{"image_size": 64, "crop_scale_min": 1, "arch": "resnet", "depths": [2, 3, 4, 2], "kernel_size": 3, "widths": [64, 112, 192, 336], "residual_init": "zero_last", "muon_scale": "match_rms_adamw", "adamw_lr_other_params": 0.0023, "l1_shrink": 0.03, "lr_schedule": "cosine", "warmup_steps": 1220, "weight_decay": 0.0}
Rows from block 8 of a small multi-label image tagger, named by matrix and row number. Rows with one number belong to one channel. Each number is 500 + 50 x the weight over its row's rms, rounded and kept within 0 to 999. All counts start at 0. Numbers have three digits each.
After each channel's rows are labels from the 100 images, of 14976, where the channel reaches its highest value: "top examples" is what is common among them; "patch colour" is the nearest of a few named colours to the mean colour under the peak. Only what is clearly more common there than usual is listed. The data: photos of plants, animals and fungi (iNaturalist). In brackets: how many of the 100.
# convs0: first 3x3 conv (model.blocks.8.convs.0.weight, 192x192x3x3, each kernel summed), inputs 0-191
# convs1: second 3x3 conv (model.blocks.8.convs.1.weight, 192x192x3x3, transposed, each kernel summed), outputs 0-191

convs0.112:454499464491569520485491645492514518519502509497523595478490496595501476504482463492580496509517516488531508477494513457394505490493499503493504486512496510511501593592498380492506496445526493590510503517539481507492487499477501548511489501507440507501551499492491490498499494492498533504477493637501459503510652501512446505500558499495489445476497496507549500614689472542504515483504485494508493498480467496501456501364851506505480488527519517527526496496474474493510540487499501493499491517486489753527501501499502500502457504503496491534505502513601502511521517487427535497
convs1.112:457480428494657480532485334496494556503495470632473479497491511467631439497502506477506475500423498507478493522493489504498525502502530515501456508495493505542499511510510466496518546492462486513450505470347502473509471480489497460343487451501505491526502433549504523525507451508519503509508661491520441458537512458469458515462508508489586457500548259500427485589449481499497519490418366491403570376502466497501487568501747511524509520512474487465511518492491457516475535496570500476417492507495519555521471490484497495499461513493545477491492509542506508566499474498496492525
top examples: phylum Arthropoda (80); class Insecta (78); order Coleoptera (50); family: Coccinellidae (40)
patch colour: brown (51)

convs0.188:446489597486502781503508478454475513539510602509513500505498501584498494734500536501495499553562499457517499529488500502505498559496497473495549642522499507503467491488501610471525487448491522459478518515533480500485500514462500671791513500504502508399495493471487505491504512502499500478499506428497495512494496510469410494499465517497473532548507452542507497504449476499496497509593492577508486581551508537499499471522476464497542459516555492531496495498426518482484485518498517526499558493434570567586497506491498463556489528481548549481503505478499529483563513462525508424
convs1.188:479498537520502683476480501508781499502492621536506505509506478513512484494514475505500500645521515485430497509451484504538502490496500431489492490497503501470560528497502360641542492504500504491501493517499504506337523491488489460430536512481499497490566505499498498600509503504489504508377488456516480496509515489494411491509498497481491475498492489512494504499496617505526497493525549484509490518502488505499499546500625496507434376489532491395468515502495487491505517495490502515507450493487787548501477501591496531566445501496511496489528504489502505514497504506415496522
top examples: order Piciformes (44); family: Picidae (44)
patch colour: brown (51)

convs0.178:471503459503493528476465461498491550393494440495384494480529539487502536493513367498498499526471501495479499536484502488452503494489505472501499497499498495485444511616512657466401449480475413503498395544464489498536504498438500510309490501500496485491567511529504663496499539497513420487542493549503586567492486487510342493499505483498522656493485499502503501463501449486496495500507493502494459580463643502494495501535496498498703493482575493530505499499490520499499502609502503501473519498567562527572499487501495486487424634476353362517498497516559474497463484495460490505
convs1.178:528501466502504494493459496538486528494493511341500516500533869558558583504482499505501501530508498512454501545496496497502492491513499490503509498476494496470502496556476480545509498531495462470501504539507502524550499499488511471436496503500507499504503505506518512507507326390501492495566513458497528494497520493498491496502487496385506539496504478479504467525494533489510505500396510507493503234513542444498500496506493517490539494425489497492498499496501506498512467483515505505414468499605486500489471504518495498530444574516510713497500504389513498617509504486468497499
top examples: phylum Chordata (93); class Aves (92); order Columbiformes (31); family: Columbidae (31)
patch colour: brown (53)

convs0.55:506501401508493501552504517494536434482591498502502487512496517492507512500496550500478495504491512534509504500501532547770501501498497510481500508484495514522635661501485504429455433535498492492498403489394498484551475498490499555487441500576499599481547502495484501502500494479530441480551503505564470500584497669506499472499398502663471567431497503495481499484582484497523498485526517717507501512647418505576674497454514489486458547499507482484549425518501518513496500484493495459500500478507494540404501504532515442499513469498472478551502501502487495500454495502435500483
convs1.55:496495496504558519541496496505497500523496503499500490558503505490500471511439492470493492493488509507502496502500489495475501530501497494496499490500496502507696504496518503507499500000489502502491492467506522499502505503502509490493499496495481474492485580500502512513567503491509493487503510497505501504544482497494504521498495525456488394501501491499489501504471507496497544500476514744501488501465496504501505512484494496502491521498501487484466540505512496492506506508501492548496481498414481480490502507536504495500459463510500506498538516495488500506510515516477506513
top examples: class Aves (99); phylum Chordata (99); order Charadriiformes (91); family: Scolopacidae (53)
patch colour: grey (78)

convs0.88:543461495501505501514655444518502493505485501500499505494513632499502518493440512501515500506483499499490479424500501495498502502490494499501500499013502498605558499503530377459487540353502500506492507456487493492576516498465500476510497500500519502506495509485508499499500488499538502356497499498526524500499500537659498493504499481500505507484501503500495502528503477500501500471503502467500497503524501500502499493496428501500506500496500499504528501496494507529500500498582586483542497492497515483581497500503504494507502493499476458493500499497483476494497434501351497534
convs1.88:501500505500502498498463506500500461500500300496392530500499474497504500528498465500500483500501501501500534501523500506502499501462500500500500501541571495567537501499539500500500500753500497506497500501499492503513501500501500581486514500500481347526499511575948516503542499498511499478499502499502498500500501497500500500476500499500499494507493500497498498501500499500501501500498503499501495494517500499499500481501499498478557727499503499505578505497500498501500499499524482422668498500506507500494504499518501503496499517506485502502495501500499501504501503501496506501
top examples: class Aves (95); phylum Chordata (95)
patch colour: white (30)

convs0.6:361463471472634511450503475463670587499560504498496507498569504493583515505535509520504499495495493567544504510480501362500484503322523405505493420497456496468517501506507519446624468500515439436419498482493429497496497500508501471524483496498493492504506494502516501489503527503502503502490504540500507497468712500439504494502538490498507503548495485480453501476570484511500502586482494544539505501497448493498499498498531599505351425641515440504489497500492510513493478426479501482497480570431686612504503524509653503499490447481498496426496498514495506583579501562513437455
convs1.6:502494493529540496365498481433577511427652304559488495514496452466472540428404600485484493502490529299569438429499525498494487509401502503524552615479527415503503483499487531533438500510701533511498499484510516494555502487388420475508504498503514489509489551466498492511508476478473519491502512322494475505506480477495474502490578526500493467490504580463493499521475494403500512514501357525522539379514471508497501490493505506522495523543492501499527500496504575505493516500499571514485450451499537336488507483504574482511503513457502500499498490632470513532512510532501515515
top examples: phylum Arthropoda (93); class Insecta (91); order Diptera (32); family: Syrphidae (32)
patch colour: brown (50)

convs0.169:521483479455669508590508543586504523481456499462496502505516492506609520498500502502499498532495474378500501493505521445496508597507483661502500487494496511482493589452505480399462487468588496505462753603505522498501525505497501441468476498496483496491496498460488489468502498469498501475561502570499505506529555496537528457499500503483452397500493591667495502466551550521504503509522453505504544523470471546522460500605753489504500506475456438475503474542512495496503498501494502497480588496533530686568500501535548482525506500506498506475500502506505482590534499486571488489
convs1.169:505519503566489508586484515413690518504518502497507523496492501503511490513499504481503541508511500587486510532497498493493383522497501591510508488499517502497500355494503488522599496481548446453510442679487595489509543496496501350455485465489478499504498498497504499490486504481549511503471410495511500515500506488494507501505502512519497401499512506248500497515512639505488502480482485512495479497504524518491514513473725494492486501518494498489628499517504520521492497509497441531447753509475578518526500500479491501545454492480493499506499538491520491545573504490494459521
top examples: class Insecta (87); phylum Arthropoda (87); order Coleoptera (80); family: Coccinellidae (73)
patch colour: brown (57)

convs0.30:326498516499498482642289376487478430506505543503500505494529495461467762504538443501503500493576500501486500503457499475555635515497468506501498509501499499486578481508532484597578448491511519447507497423469502499493471501478501489546498500501504543501542491510452501500432477463502561486490492502502500498495502654488496516499501508503500472490514522498479500469553293503494502482516494493500489506403490500521496499435511519487500508497467503501503497500491497501500500475474502412502732499491406494506501512437501486500450503481496504654497500500496447521532501499520501502
convs1.30:504502515492501498500573497500527496503499504498501499502453502499504317500500499501501499497502505493511499500509503503498512517504499491500500496499499501498652454495513499500502496456499695503494498490512501499495526498500507502498500501488490522500499505502498492499553495502384493499493500526511499502502502487503491504499501499499497461500502500501502498501505502513500499499499499500497498501499497500500503500498504495501493504502510500481000501500498499487498502500501500502489597500498500497507503501503502500508498491498493501473595459502497500499502500489703499515
top examples: class Aves (100); phylum Chordata (100); order Charadriiformes (99); family: Scolopacidae (66)
patch colour: grey (79)

convs0.170:569495481502499508438500504509495467605512501500466501483481495449508528499490591498520500501579502466530500459527499478506509502499612464499499500502500499551565491519489542612484482605503495532446512462484498495487435498549500595512494501500642491542551503523331482499497512575487453473503500495444620510422501499475451511500478507505489473502505505503513502506514500501495502546544701499506482518482495500500506510494547506498429502381324504460499482485485504503500497427498493498572526508544424517580439503440510526506463497517699619421505504494500481499445478499237502442
convs1.170:526510501499507495502512504507456501501506547509502499496460488497501502499503502506499500501514494506486504485513498490497471492507502501497498510505502510507539505498500556500544500500495614500501499497508497504999494500503503478494500493503485506505504479502481495499359505511501498503500506505490504506504500500498493498511501500509499522500407502502498489505510502500501502509497490498499502562501499500501502502504485501500504502497498501486501500498497497502501484497500500501532506499493503501502446502499499494539503503497498446506451500503495502523492497499476495501
top examples: class Aves (97); phylum Chordata (97); order Passeriformes (85)
patch colour: brown (52)

convs0.87:545525451465444459475512491528473491476505507489438494522415501510518486502545460497520503520584484497531499571502497482490501476492505499521512655504494488499481531616493485475469479512509480478474532522617520642605507502412500482469513499495578503546495498515494529506495492479508498518500500512486668499454481499489422503499438464498489500359506531497484502511754624477514485520531502489523576466469484499525498503412509488482675509535450533493507499556492565502509499657515470496502515503510501399535499544504483601501349499470501488640501507526560498497374504564494500517
convs1.87:497489488368501498525500480454023502499499541503513491504510500480500479509502688506501503476463497481347511506498504505491505497500505507497511528486500505498508494474509501508506500497474514474508534484495495521516493532492470460531560521506475506499512439499495503376474494499489499490501594515432535495433472505484485500491496495521544491591615503504513491496560512505533528570512489449539493520515483498491489491492503510492532523492519519491496482438518582520517458526498508501485541509481495513504497507511504507490502494510488509520470342479573502491493504395493517418
top examples: phylum Arthropoda (64)
patch colour: brown (50)

convs0.179:471488523500493626394495523503503542667499461506590494474502496643504491492496647501526500400518467492528499629496500447532499538491499493497498454503499502500450359489493490425517482504504581415415502491679494533496495436519500569472542500491525502498481507475490508503501501511497525586434499493497450485475492501487496494500565484498640525521499500497407498490549520351502499506503407244507478500479452503491499514491544497567566489410629499528465476481514538500500500440500477502497493507497606522412497488498506488567471502456493545523501499502526500472485451490450502508
convs1.179:509491536506460502512499496496505521404471503530514538492525481504487487466553454506504493506454504488577503480342499497502498502501536533452703295492514498487596498495489439500493505508496503515499497476463498521447502515484442506502485515499474499501400480526679493507508423402503512508511478348475521500495500504536443518497487492517497552500515537503498496429557504565577501510185572507515487493499492493498501502476432496496463501475382500625500498578488505503506510502495499501506509512605538528482499508502502489438495629506513514503513519445596509502475502543497501485
top examples: class Aves (93); phylum Chordata (93); order Passeriformes (63)
patch colour: brown (51)

convs0.180:394507408477538581530499346488489458519501494501497518500510489522545509500485500494503496487499501516483502386500502407482501510493517514465517415491499497599350644593489471584596506521513494511486507527445379472497345501481502648579588498468447521460533507501505499497500498504514474537511493496494522492598499486491438500500572420497485501525498496499484502494582485602497497561503559664495509370449488498494499497509582475628474496604556494513499497501613441467501497489505499498496473549534543654501500524512490533472409502481505496628491499491447484500521498504482504558
convs1.180:496480423498524485480499473512529525485538504491405499526491451552516479494342534489498497462588503496600490516542488498464456554469551466474537731501486497474603456513504451510514518481490622554502501477503472493498494475557499498396551483487495498499411486510496522421471498458532539470450489606442488494500499434494535523508515505503469524439520517496477504500438492366490479510477356507448503359580472495502482501573478493505503465482499402512494510661465445498512485542502488520495509473565492408474502515377510531516596490522496376531473405494509552483566393485511500349
top examples: phylum Arthropoda (72); class Insecta (70); order Coleoptera (60); family: Coccinellidae (44)
patch colour: brown (59)

convs0.141:509503506408497495499498466541483467505498511500491478476551500499767554482507751494460500495472496522515501513504500496498497481495493625497499480486496482497481492505499475522449490494654520489504513519588506594494499500443500499419498500492346495497490507503507492500499544495504512500505505400501501480623489501480493498499431479493540501442497514461739499501436476492499497516499508508499480472460514501499500505502633492526518496723514493515494502501495489628498497513502496500499633516507518492537503497534564494496507504509464484467496500504490487472506487480500507434
convs1.141:487520519477498640533469496588571426470722523503487501540478737495532502481505526512424508497526501606501483498487502516501441473485502484429542491375508515489499516535469508509459562504636493451498451525425513530465477486510527498501574499505492495477527515498503503493491502498498517489511510321468475493366510480499541500511495506493509502495502494468616510525467505480515505518507490478393494500477534499504499479499524491510508502431522531446532514484497500484503494497501479496510473522474449222377479514513481483448477487441429401521506543434465507521534501495438498502
top examples: class Insecta (83); phylum Arthropoda (83); order Coleoptera (34); family: Coccinellidae (29)
patch colour: brown (49)

convs0.51:459483509510458495657450581474517437514601478465507510501474550546513499486491492498436501522499512629474498649502503526672494455490505374508496507472486478492436499584494547667535482565559493505479575477439482472497474508526503497490457501505480623493478500637513486516513451497498608501484495495502494512500484504525474500502505470503413507507503505541516500498475520520498499501492542394504524488432477516499488508562434576384540691625682494510494494600502504485499517498491496621493486498514451582494501502491590543531464495524474566444505491520468508502550492485515540500
convs1.51:509505533553486499442479510482539501493528504519497502504496504523489476503413494496487495495510518401506511497509516500480488499503494503502493485514501501500500519504498533098179653498497499487496496497511498524504506434490491490489499515491500496510505698476500577469523498504515503499497531510520527501507488499508513500525506495511496470502507501500498505499466510516476525489497509499498499490498498508502498499507511491507499503505504498496500633498506529500505479494496493457493452501498507725495497505500486491503504517503489456491502639503488506503505510520493490498
top examples: phylum Arthropoda (93); class Insecta (92); order Diptera (51); family: Syrphidae (48)
patch colour: brown (59)

convs0.89:500528511510442474507491511489488502495695499492281506499502575503506477496510490494459502499480499481539556488499505511424505429450616500503499497475493487534497498525540469508501242426514494494504467502542495466499426501490503503503520502501509503482502497453497494500500502501476561435523505489504529498538503511252526482500499505494429504420503492503563500501448555495500485475496499604507539501573689500482491502500531513529500356498442497491506475486482462492498501520662499452500525512500501498492500497463501502502472510361498496659505497490499489494514505497498479470
convs1.89:511533507512494495471626503505535500485995501509504385493490567504495486478503500511490475505508494479690504518494499523498495508502493502504493510497499486467490505672485503498495500447494517510510474491498492508505502504494495514484519492505511503497495484504461523490500504493540500543530523544540488510477487504499531497503497387491490499500499496498691514487501501524499497530492506465510536505501653505498495469512500503501499500500521477501514491497599510512499496493403493497492489507498511502510492500509499499499502501441509499501497474484447499505514525504494504490
top examples: class Insecta (75); phylum Arthropoda (75)
patch colour: white (28); yellow (25)