From a checkpoint of a small multi-label image tagger.
Training: 24500 steps, batches of 128.
Data: trained on photos of plants, animals and fungi (iNaturalist), 40.3 epochs.
Rows from block 5, named by matrix and row number. Rows with one number belong to one channel. Each number is 128 + 32 x the weight over the matrix's rms, rounded and kept within 0 to 255. All counts start at 0. Numbers have three digits each.
# convs0: first 3x3 conv, stride 2 (model.blocks.5.convs.0.weight, 192x112x3x3), inputs 36-44, a 3x3 kernel for each
# convs1: second 3x3 conv (model.blocks.5.convs.1.weight, 192x192x3x3, transposed), outputs 36-44, a 3x3 kernel for each
convs0.147:129127128130128131128126127134124127134127123124186121125120124124116122117128104130132128128132131127130128128126122128127129128128129125128011095097115126125128128128128126128128129127126128140129129132172128128127127125129128153111128163123
convs0.148:131160129129137127133129129128128125127129126130132128129117125125126047126093131126126128128191128128127130128128128126130128126130129123131121128134124125124125127126126130127127129135126128126122124128126126129130129128128128128126123131128
convs0.149:146121132129126127123134133130131128129129127127127129129126128132132123135126126128129129129125131131132143132128128126124192130129128129128136128128128127129125134127127126126125125127129129131127255142130130140150223136144160138135118127130
convs0.150:126128127127124129131126128124131133125128095129129129117134129131131128132190255131127124130140118126128127126126128129118130127128127127130128126130129115133128127128128130128128128130125128136130127132121119124127126128095127134127129128050
convs0.151:120132129112128129127137128088086116075058123129128127129128127115129130122125129127135128130129133126126091130132133136138128125127125098130128107104128126138122127130129127131127126128128126140146122129124123124129128114114128111128127097127
convs0.152:132069126122128130128127133126172138141160132126133129120128126127123131128132123127126126128128129128132126131128125129127127135137129137128125075129127127125122126131128128132130130131126154123127150130130142136132125134127116128164103129160
convs0.153:128123126126127126127126127130129127138173129128086118201141124121129127133122123119129128129127127135129128130131128127130127131124126132127125130121135127126132127129126127128124129128126113123128123121128139134117000089126000036130086131126
convs0.154:128126128129128126140128127123131132128127130127131129129128152128128125145126134129124128128130126130129128127127163129132132127127131125134119132122125126128045128127123128128123126129124128122128130121119122129128138129135130146112128125124
convs0.155:134139126122130128126130126126130121127128128126127126131117128125120121127117127125127125128128128127128131126129125130126123130128129131129124127133131128124127131128128129127127128128128128124128134123140126126127127134182146133255128131113
convs0.156:128126124130127132140130135122127127122126059126126125131128100123143119131138133125128128127127138130126138133127128130127127128126129130148126128139136129139131131125129128125128128091124126255255130128121128128138132134129128210134132132130
convs0.157:122139131131128130128131122120125127117110125127131128129127130130125128130129126134130128131123127130129134143135134128127129127127128122128128129131130128130123128127127128128128128129129127130125121134088128129126127121127129139152127097112
convs0.158:128133136125133143124127132145207126123255131126125125126131128127129130115127124126128129128129127124127127130125116131129128125125128130128127127130127129128100127127129130127130129126131129128134128131128137129132127111154128255180128131207
convs0.159:129104128135128133137125128123129128132120134111125128088109100129127128127128126129134127127131124131129139128128126127130130166176128136133130159148129126132128128128128128128127128128128129126127132128124127128123114134161090129138109128125
convs0.160:128129126129130128128128127129130126124128128127122130127144128131129125127131127128128128127128127128128128129128129125129127129124130127128128124129128127130133128129127128129128126128128082124116124121120129125129133128127128128127128128128
convs0.161:122134125117145119125143126127125127112128129129128128127165131144158124125183133130129127131128129130130125129131128131121126133113126135131129129130119142131128128128128122128127128124128133124156127121102154125121200255127128183116146203124
convs0.162:129126110129122143149128129123130129128138128141129128132130131130129174128129119126128129130128126127127127128129128128122128123132126127138110114080127125129126130129128130129128129129129128148255128128162131130126119112104055116255097123127
convs0.164:136197131134129121126131130128111066129129126127126125135134129125127128128122129130131127131125129130128128131128129133137128129131125134127125128129127128059129129127128130137129129130132126135128081124118109089119127128109126114130125055129
convs0.165:128127124129129128117130134128128125128129160125205170119133124130132122128120125128125130126128126128128118128127140130127128130143129114122127118087126085119133128127128126128129126128128116144125129126107128087112135127212128127183133110174
convs0.166:124132147125127133126129135122127130127127121128131129123125132127127126127122122128123136128123088127127128128128121129132127133130132126125127117129109116092127128128126128127127125129127126128126115128130109129140128126121126142133127128132
convs0.167:128114127128127127131131143118123122125106128126124130131121255150125165168133137127130130129131129136128145162135132179188144131129180130127121128129127133155146128111128127123132131128124126143117123129099127124121120129125135133121139129056
convs0.168:132129129138189181133128130126118129128128127129126129148132137132126136134127130122125130129131126129131130126126128128127128132128128136133133143126129113118130130128127126127128128127128209150126126139128131129123136140249220135128155191127
convs0.169:119116128118140129127158150128127129130134126137127134114127136094128126174127129133127132131137125129131134128127129136131131129130122129128135125123132118094124130137133131128133130131128138129128128128121141128130128124151134120128146132138
convs0.170:126136148130127131128127129127127126129130127131131125129121128130131121125127129128126127134127128127132126130125125151152126130128149125134123124128124121128123129128128130128127130127126128131129255131132237127122149134149127125129130128125
convs0.171:129129127128128128127118112128117131129123128125127129125126125131132126124124131128127129128133131128122139126129125123122114127147130124120125131125131135130127133129127129128128127127129129126023122130128128129138127135123134125125128132126
convs0.172:129127128130129128130129124122122129165129127127132133124132133127123137146137140130127128116128128133123128130201124161141162124117128128129128128127129124127131127123129126128129126130131129129121097126128129124124129129126114121116125002114
convs0.173:117119092121080090129111125129111109129128126130131130130175154170193125160123135121130130129119126127127128130131132131139132129131129128136130137127128124140126127127128128126128132130125092128122131141136128128165119119097017124112125129128
convs0.174:126061094127131132126144129127106129130089085140122122125128126143118127165120123129127131126126128128125143128129128111126123128125128126125127128128126112128129120129088125133128127126130255135126127143124118116123118000128131128093116118123
convs0.175:099124128130128129132125128126128133128128128128128128123129124137121129128129128128125134129134122128127128128128130128129127128128127127095128127128129128128128128125129205128130198124131128128130126122128128128128111127122125123126128126127
convs0.176:125128136126128128130097126128128126131129127139130141144131131128131133124123131131128148128134129128129158131128133133139130132148133134159138128129125136138150129131129128128126129126129128130132128129131129151131129086122128127134128129154
convs0.177:135127107134131127129128127128129151128132128131130122128132128127129146128136136128128124128124130120129128128129128130127128128130126121120130126111140138117133113126129127129128127128130128117134129127100124124127124124147126109000123141127
convs0.178:126130035129129105128131128128130130087123128126129129130125127128144140126124121122128128130133130125137118115128128132130135129128131128055127130058126135128129127129126129133124128134129137146130129181132139135128124129072115124128125128131
convs0.181:129123121139128122124125124131128133122129127133130153135127127131128148130135130129129128130130130128130130123120128123127126128127131130129127129130128128149132129125128128128128128126131127126125128132128128128135127127057129130116133037129
convs0.182:130130196135127131132134127129173095154184130130125132126125116132129104129132128128128129125128127152132128128132128124128129132127124125091129141128129128128138128128134128129130124131131130123128128126128125128134117127018128134137130110127
convs0.183:121123123119123117129119125133135129131127128129128128125123133127128130128126124128126130130130130129127129129128149128128129129129137129108145131109126130126127127130128128128129129128128125129128130129128129130128128164202129122102125131124
convs0.186:109129124116124125125135132128128127131128138134129128128144130128148132127125128129127128129128128128128122129130123125127124127120122125127128130128128128108135129127128128127128127124125128130128135129129127134127121128125122120127128126114
convs0.188:132126130128127130129135144122131122128120131122129129131125128129091124126121128130126124119125120129123126128126127126122109123131128125159117121133135128136128129130130130125129127125126120149133135129132128128126143143142121140097124125110
convs0.189:129128130128128129130135133005117000128112106255255111126147122129138137128136100128128131125127099127127132128155128128128130131129131129101134126140123122128129128128129130128130128129131123126115131125137144116125127128108118128116132128103
convs0.191:136129128137132134135131129126130127128131130127127130128120138134137135128135133127131128129126128127129127124128128127126128128128127127125121133129126130124122127128128129129128128129130140137107128136132128127119107117126129085128121130138
convs1.147:128135128123128131131129132127127128127128128113129127127115131234117147108126127132138137122128109123130127128127127131129128126137127113132255122127154135125128132134203120131129000121109132128126255165128153158125122130128125124126129120114
convs1.148:132119125129123131142150135121127130125125255000000122092116098100115128130138131049099084141137129190255140123127032141145140138124124127120125104127112102124094057000130117125130151124118124125118128130129129126122137047128131126135095115134
convs1.149:128126132107121086247125126000138152130098122149132129128111111118128123114125108140130130127129130124228113127130166128129134145160128129129000129122111040132121129105130057125127128124132131130163110125136120125130124212132157129166138112120
convs1.150:131129127127128127124128103132125125129132128128127129129129129126127127128128128128128124134128126128129132126130130125133135132128130135129132119115129129125131129129128129126127123119128123127120128129125130131123128123127161126128129129124
convs1.151:125128126127133131114127129124118124126129146181129134127128125140138147133130129129140119198128131120128129131125107128140139130134129129138125123126126123127124128124130128123119110126075126153131127133133129128142127132133128087110131116130
convs1.152:125128112124051132128124127112039126128132120128128102127127101121117107127128130102126094128085125123000128188140128126122122109128128128140137142127172128125133126132125086128120125126125128127128127114159127128126129130127129061127129122127
convs1.153:136097141133126130129127126181115054130138127137126038134129128116128129121130131124127144125123110128127127130131133116118126129125131129129127136132128131120153130127128132143126121128129255129131241126131137128132115128127130131130129090127
convs1.154:141133156080152255152158167121084126124129128188128122129128125152131129088136128203126128129129109129136126127126129168125129139129159125126114157130122149124129175137253128127124252118167131125141145121132137130155126127125125121139128126084
convs1.155:129128128127127127125128129247127127120128128128128128128130134128128128128128128128128128127129128127128128129128128130128118128127128128128127129125128129120140128127128127128128129128131130129129128129128127128128128130128129136129131128128
convs1.156:126126126119105121122125011127124128127128128151129122118129127121129164128126126127127128128133130145131128128137132124135132125131128129129127124129131135128130138130134128124128130128128112126126121130128133143133129127128151127129130117126
convs1.157:128127138128127157131129132138129127128129135123134130126143128135145070127112127130129130130128111127128128129129146137128161136130126127152112128215132124123121127002004136124133111022084125124127128129124128127104130124123168126106125128127
convs1.158:130129124119111129244127132149128255125122200129129128095119123055128082129128127127126154125127131099151131151218156128144166128123131125129000124110000130124127130140131126145137129144255125129132134123133072127076141139128255124125141127111
convs1.159:127128127127125128128128130129132120129131127129128127128128133137135127129135131128127123127128128127128128128128128130000122129129128128127128128130130128128123128129128128129137128129147127136139142127127128130125126128128109128129125125128
convs1.160:128128128128128128128128128128128128128128128128128128128128128128128128128128128128128128128128128128128128128128128128128128128128128128128128128128128128128128128128128128128128128128128128128128128128128128128128128128128128128128128128128
convs1.161:138127128145128100137131148158134123227131125123079128128130124127151130128128129126126125122132120115132128136131129115127129122130133135115130105126122125127125129135141130131156000131139135147141130222110128131128050123131127123130118000137
convs1.162:128123121123088128129128128144125125128128134133128127127128127110128144128128126133129128127179127131133130127133130128140126126130128129128127128118110128126131127130129128127132134119128131130137127129168128125128128129104127153127129197130
convs1.164:128140132182126125148124096126127172148128142156124136186127124100072035127052112213209184126124123117124077131132132133142127131135109123129154181128166143130124134138129120128131134134134138142154141127158133134128127130255127127153128129135
convs1.165:202168127132130128129122128127040134132130128127129140127131126129130129128127128127126132128132128126106125130127126127141177128125142133132142122115071126123135126126122098126140079131130152124126131129128132129124125135122128128125124083121
convs1.166:131114188138123127092127093128247125140136130000118129190129125129127134135130130122170138128121089050132117127061126148134131128255129160149132120138255127203255129129127170120150155255255193128153138078138124095122050130123128083131122123132
convs1.167:128128129128128128128130128128128128128129128128127128130129127128129127128128128128128126128126128127127128128128128130128126129128128128129128129128128128127129128128129128128128129128129128132129128128127128127126128128127127128127128127126
convs1.168:137187192125131149111065134255255127194197094128108041130126129133144168121123110146136126129137164031127140126129129125127124139127117200128128125175118110121080144173127131156127130255141126130128180134129131127115138132125113255148093122158
convs1.169:128129129135128129129123126146148128127126131131128126117106120126126122127127127131131136128129128128128128128117129131132130128129127127133129128130127125128129128129128125126124120117118200127123129126128129131127127130134126127122124126128
convs1.170:129130132120135131020127148121114128134121132137170255122126122128151128122126126127127125124129128154132134128129130145200131126132129126123137114133000128131089139154130129129130131128140125125093106127131125124130129125127156082125127128131
convs1.171:129127127128118128148125130130108128131125128128128151128128128146128122128128131079127127128133126119128121128128087127135128127128127129137124132220130141129128129128128130128111129129130130129127138116129128127133127124122127127133130128127
convs1.172:126124127105128128115129155127126134126129136122098135135126129129134001127128125131129118132127125122129128127113130133133161118122095198126082130129123123125126104120255125135128141127128178127122135127146129125129131172129129179134112129136
convs1.173:124127128114110131091127128133135134128129127128129122140131130129133159128128126125128135129128136131129139128126120127126127123067123144127187128134143130105131128132129128129128129129124124135139128134128126129126133129129128125130125124126
convs1.174:124126125134018109129000130127113119131125130131128127133130136129086127128126124131134125136132129125128129123141128208130132126129150124118116126109129128132132119147134090116130091089092128125125101125129127127130129126147110129130129090129
convs1.175:128128128128128128128127128128128128128128128128128128128128128128128128128128128128129128128128128128128128128128128128128128128128128128128128128129128128127128128128128128128128128128128128128128128128129128128128128128128128128128128128128
convs1.176:120122131132128130097126131131127120255128122130131128129127129255087124128131128135129197129128129130128129130128140130195129132105135129239136138255136131127000129123097153127125146112105110124104128127123111129124127131132124118134126128126
convs1.177:096106148134125164128129131255131142127126128127127127128127111135255166127128126131128133131127128128129128127128149121086128126112224148129129126129130128057137135128129135133126129127128140128176129130125128127129136129128145130116137129000
convs1.178:129132132126109134129171246068075137133127128142110131134140142124117125102123121137127131127080011127197103137132178129202130185052131146129126129132128131255142124122123137147119127153119249130145220142119133129102131109125094117139122128127
convs1.181:156127132127131126000127255032128128016000131115108132141133095139123043126129109000126127121128137133138129132130129114126199255136128155164253255005170128100133127139255000154142122127130131159127125112004119116128130130116100124127064128124
convs1.182:128128128128128128128128128128128128127128128128128129128128128128128128128128128128128128128128128128128128128128128128128128128129128128128128128128128128127127128128128128128128128128128128128128128128128128128128128128128128128128128128128
convs1.183:134129129117141128125128117137130125129102129127122132165128111122128131130128128118071117127126129131060110128128028129124128130128129117115128126128105157129223124147106126125126134132138124124130127127151138126138124124126106125114079078129
convs1.186:123121128128129129125128125127129129128128128126128148123125183127130129128130130118127129126124127091105124128128127129114125126127124126128128128128129130124123126128123125124102128127120125128130123128126131128128128125133124128120128127129
convs1.188:131126128125125061139128126130126129129129127128122128119127127126129117134128136128130126129177131129126128128133125143137132130196128129132054126123110128126132130134137131125133128128131148130148130126142127129128131131129125125128131125127
convs1.189:128128132121131130125127126128106132127091128128130128125126117127126123127129129125131131128132119124129127129129130000121127129128127129127118127174137128125102125129129127128130128122128130132132130132130167127131132124127127122127127127123
convs1.191:255124171135114101129125115147130255136123218128113057117128127000000000128127126125100062117124121125126160152129130126122128116120127141130130000131176126129135149255087118125010121129155130129141079130128129128131127119095127127115126129063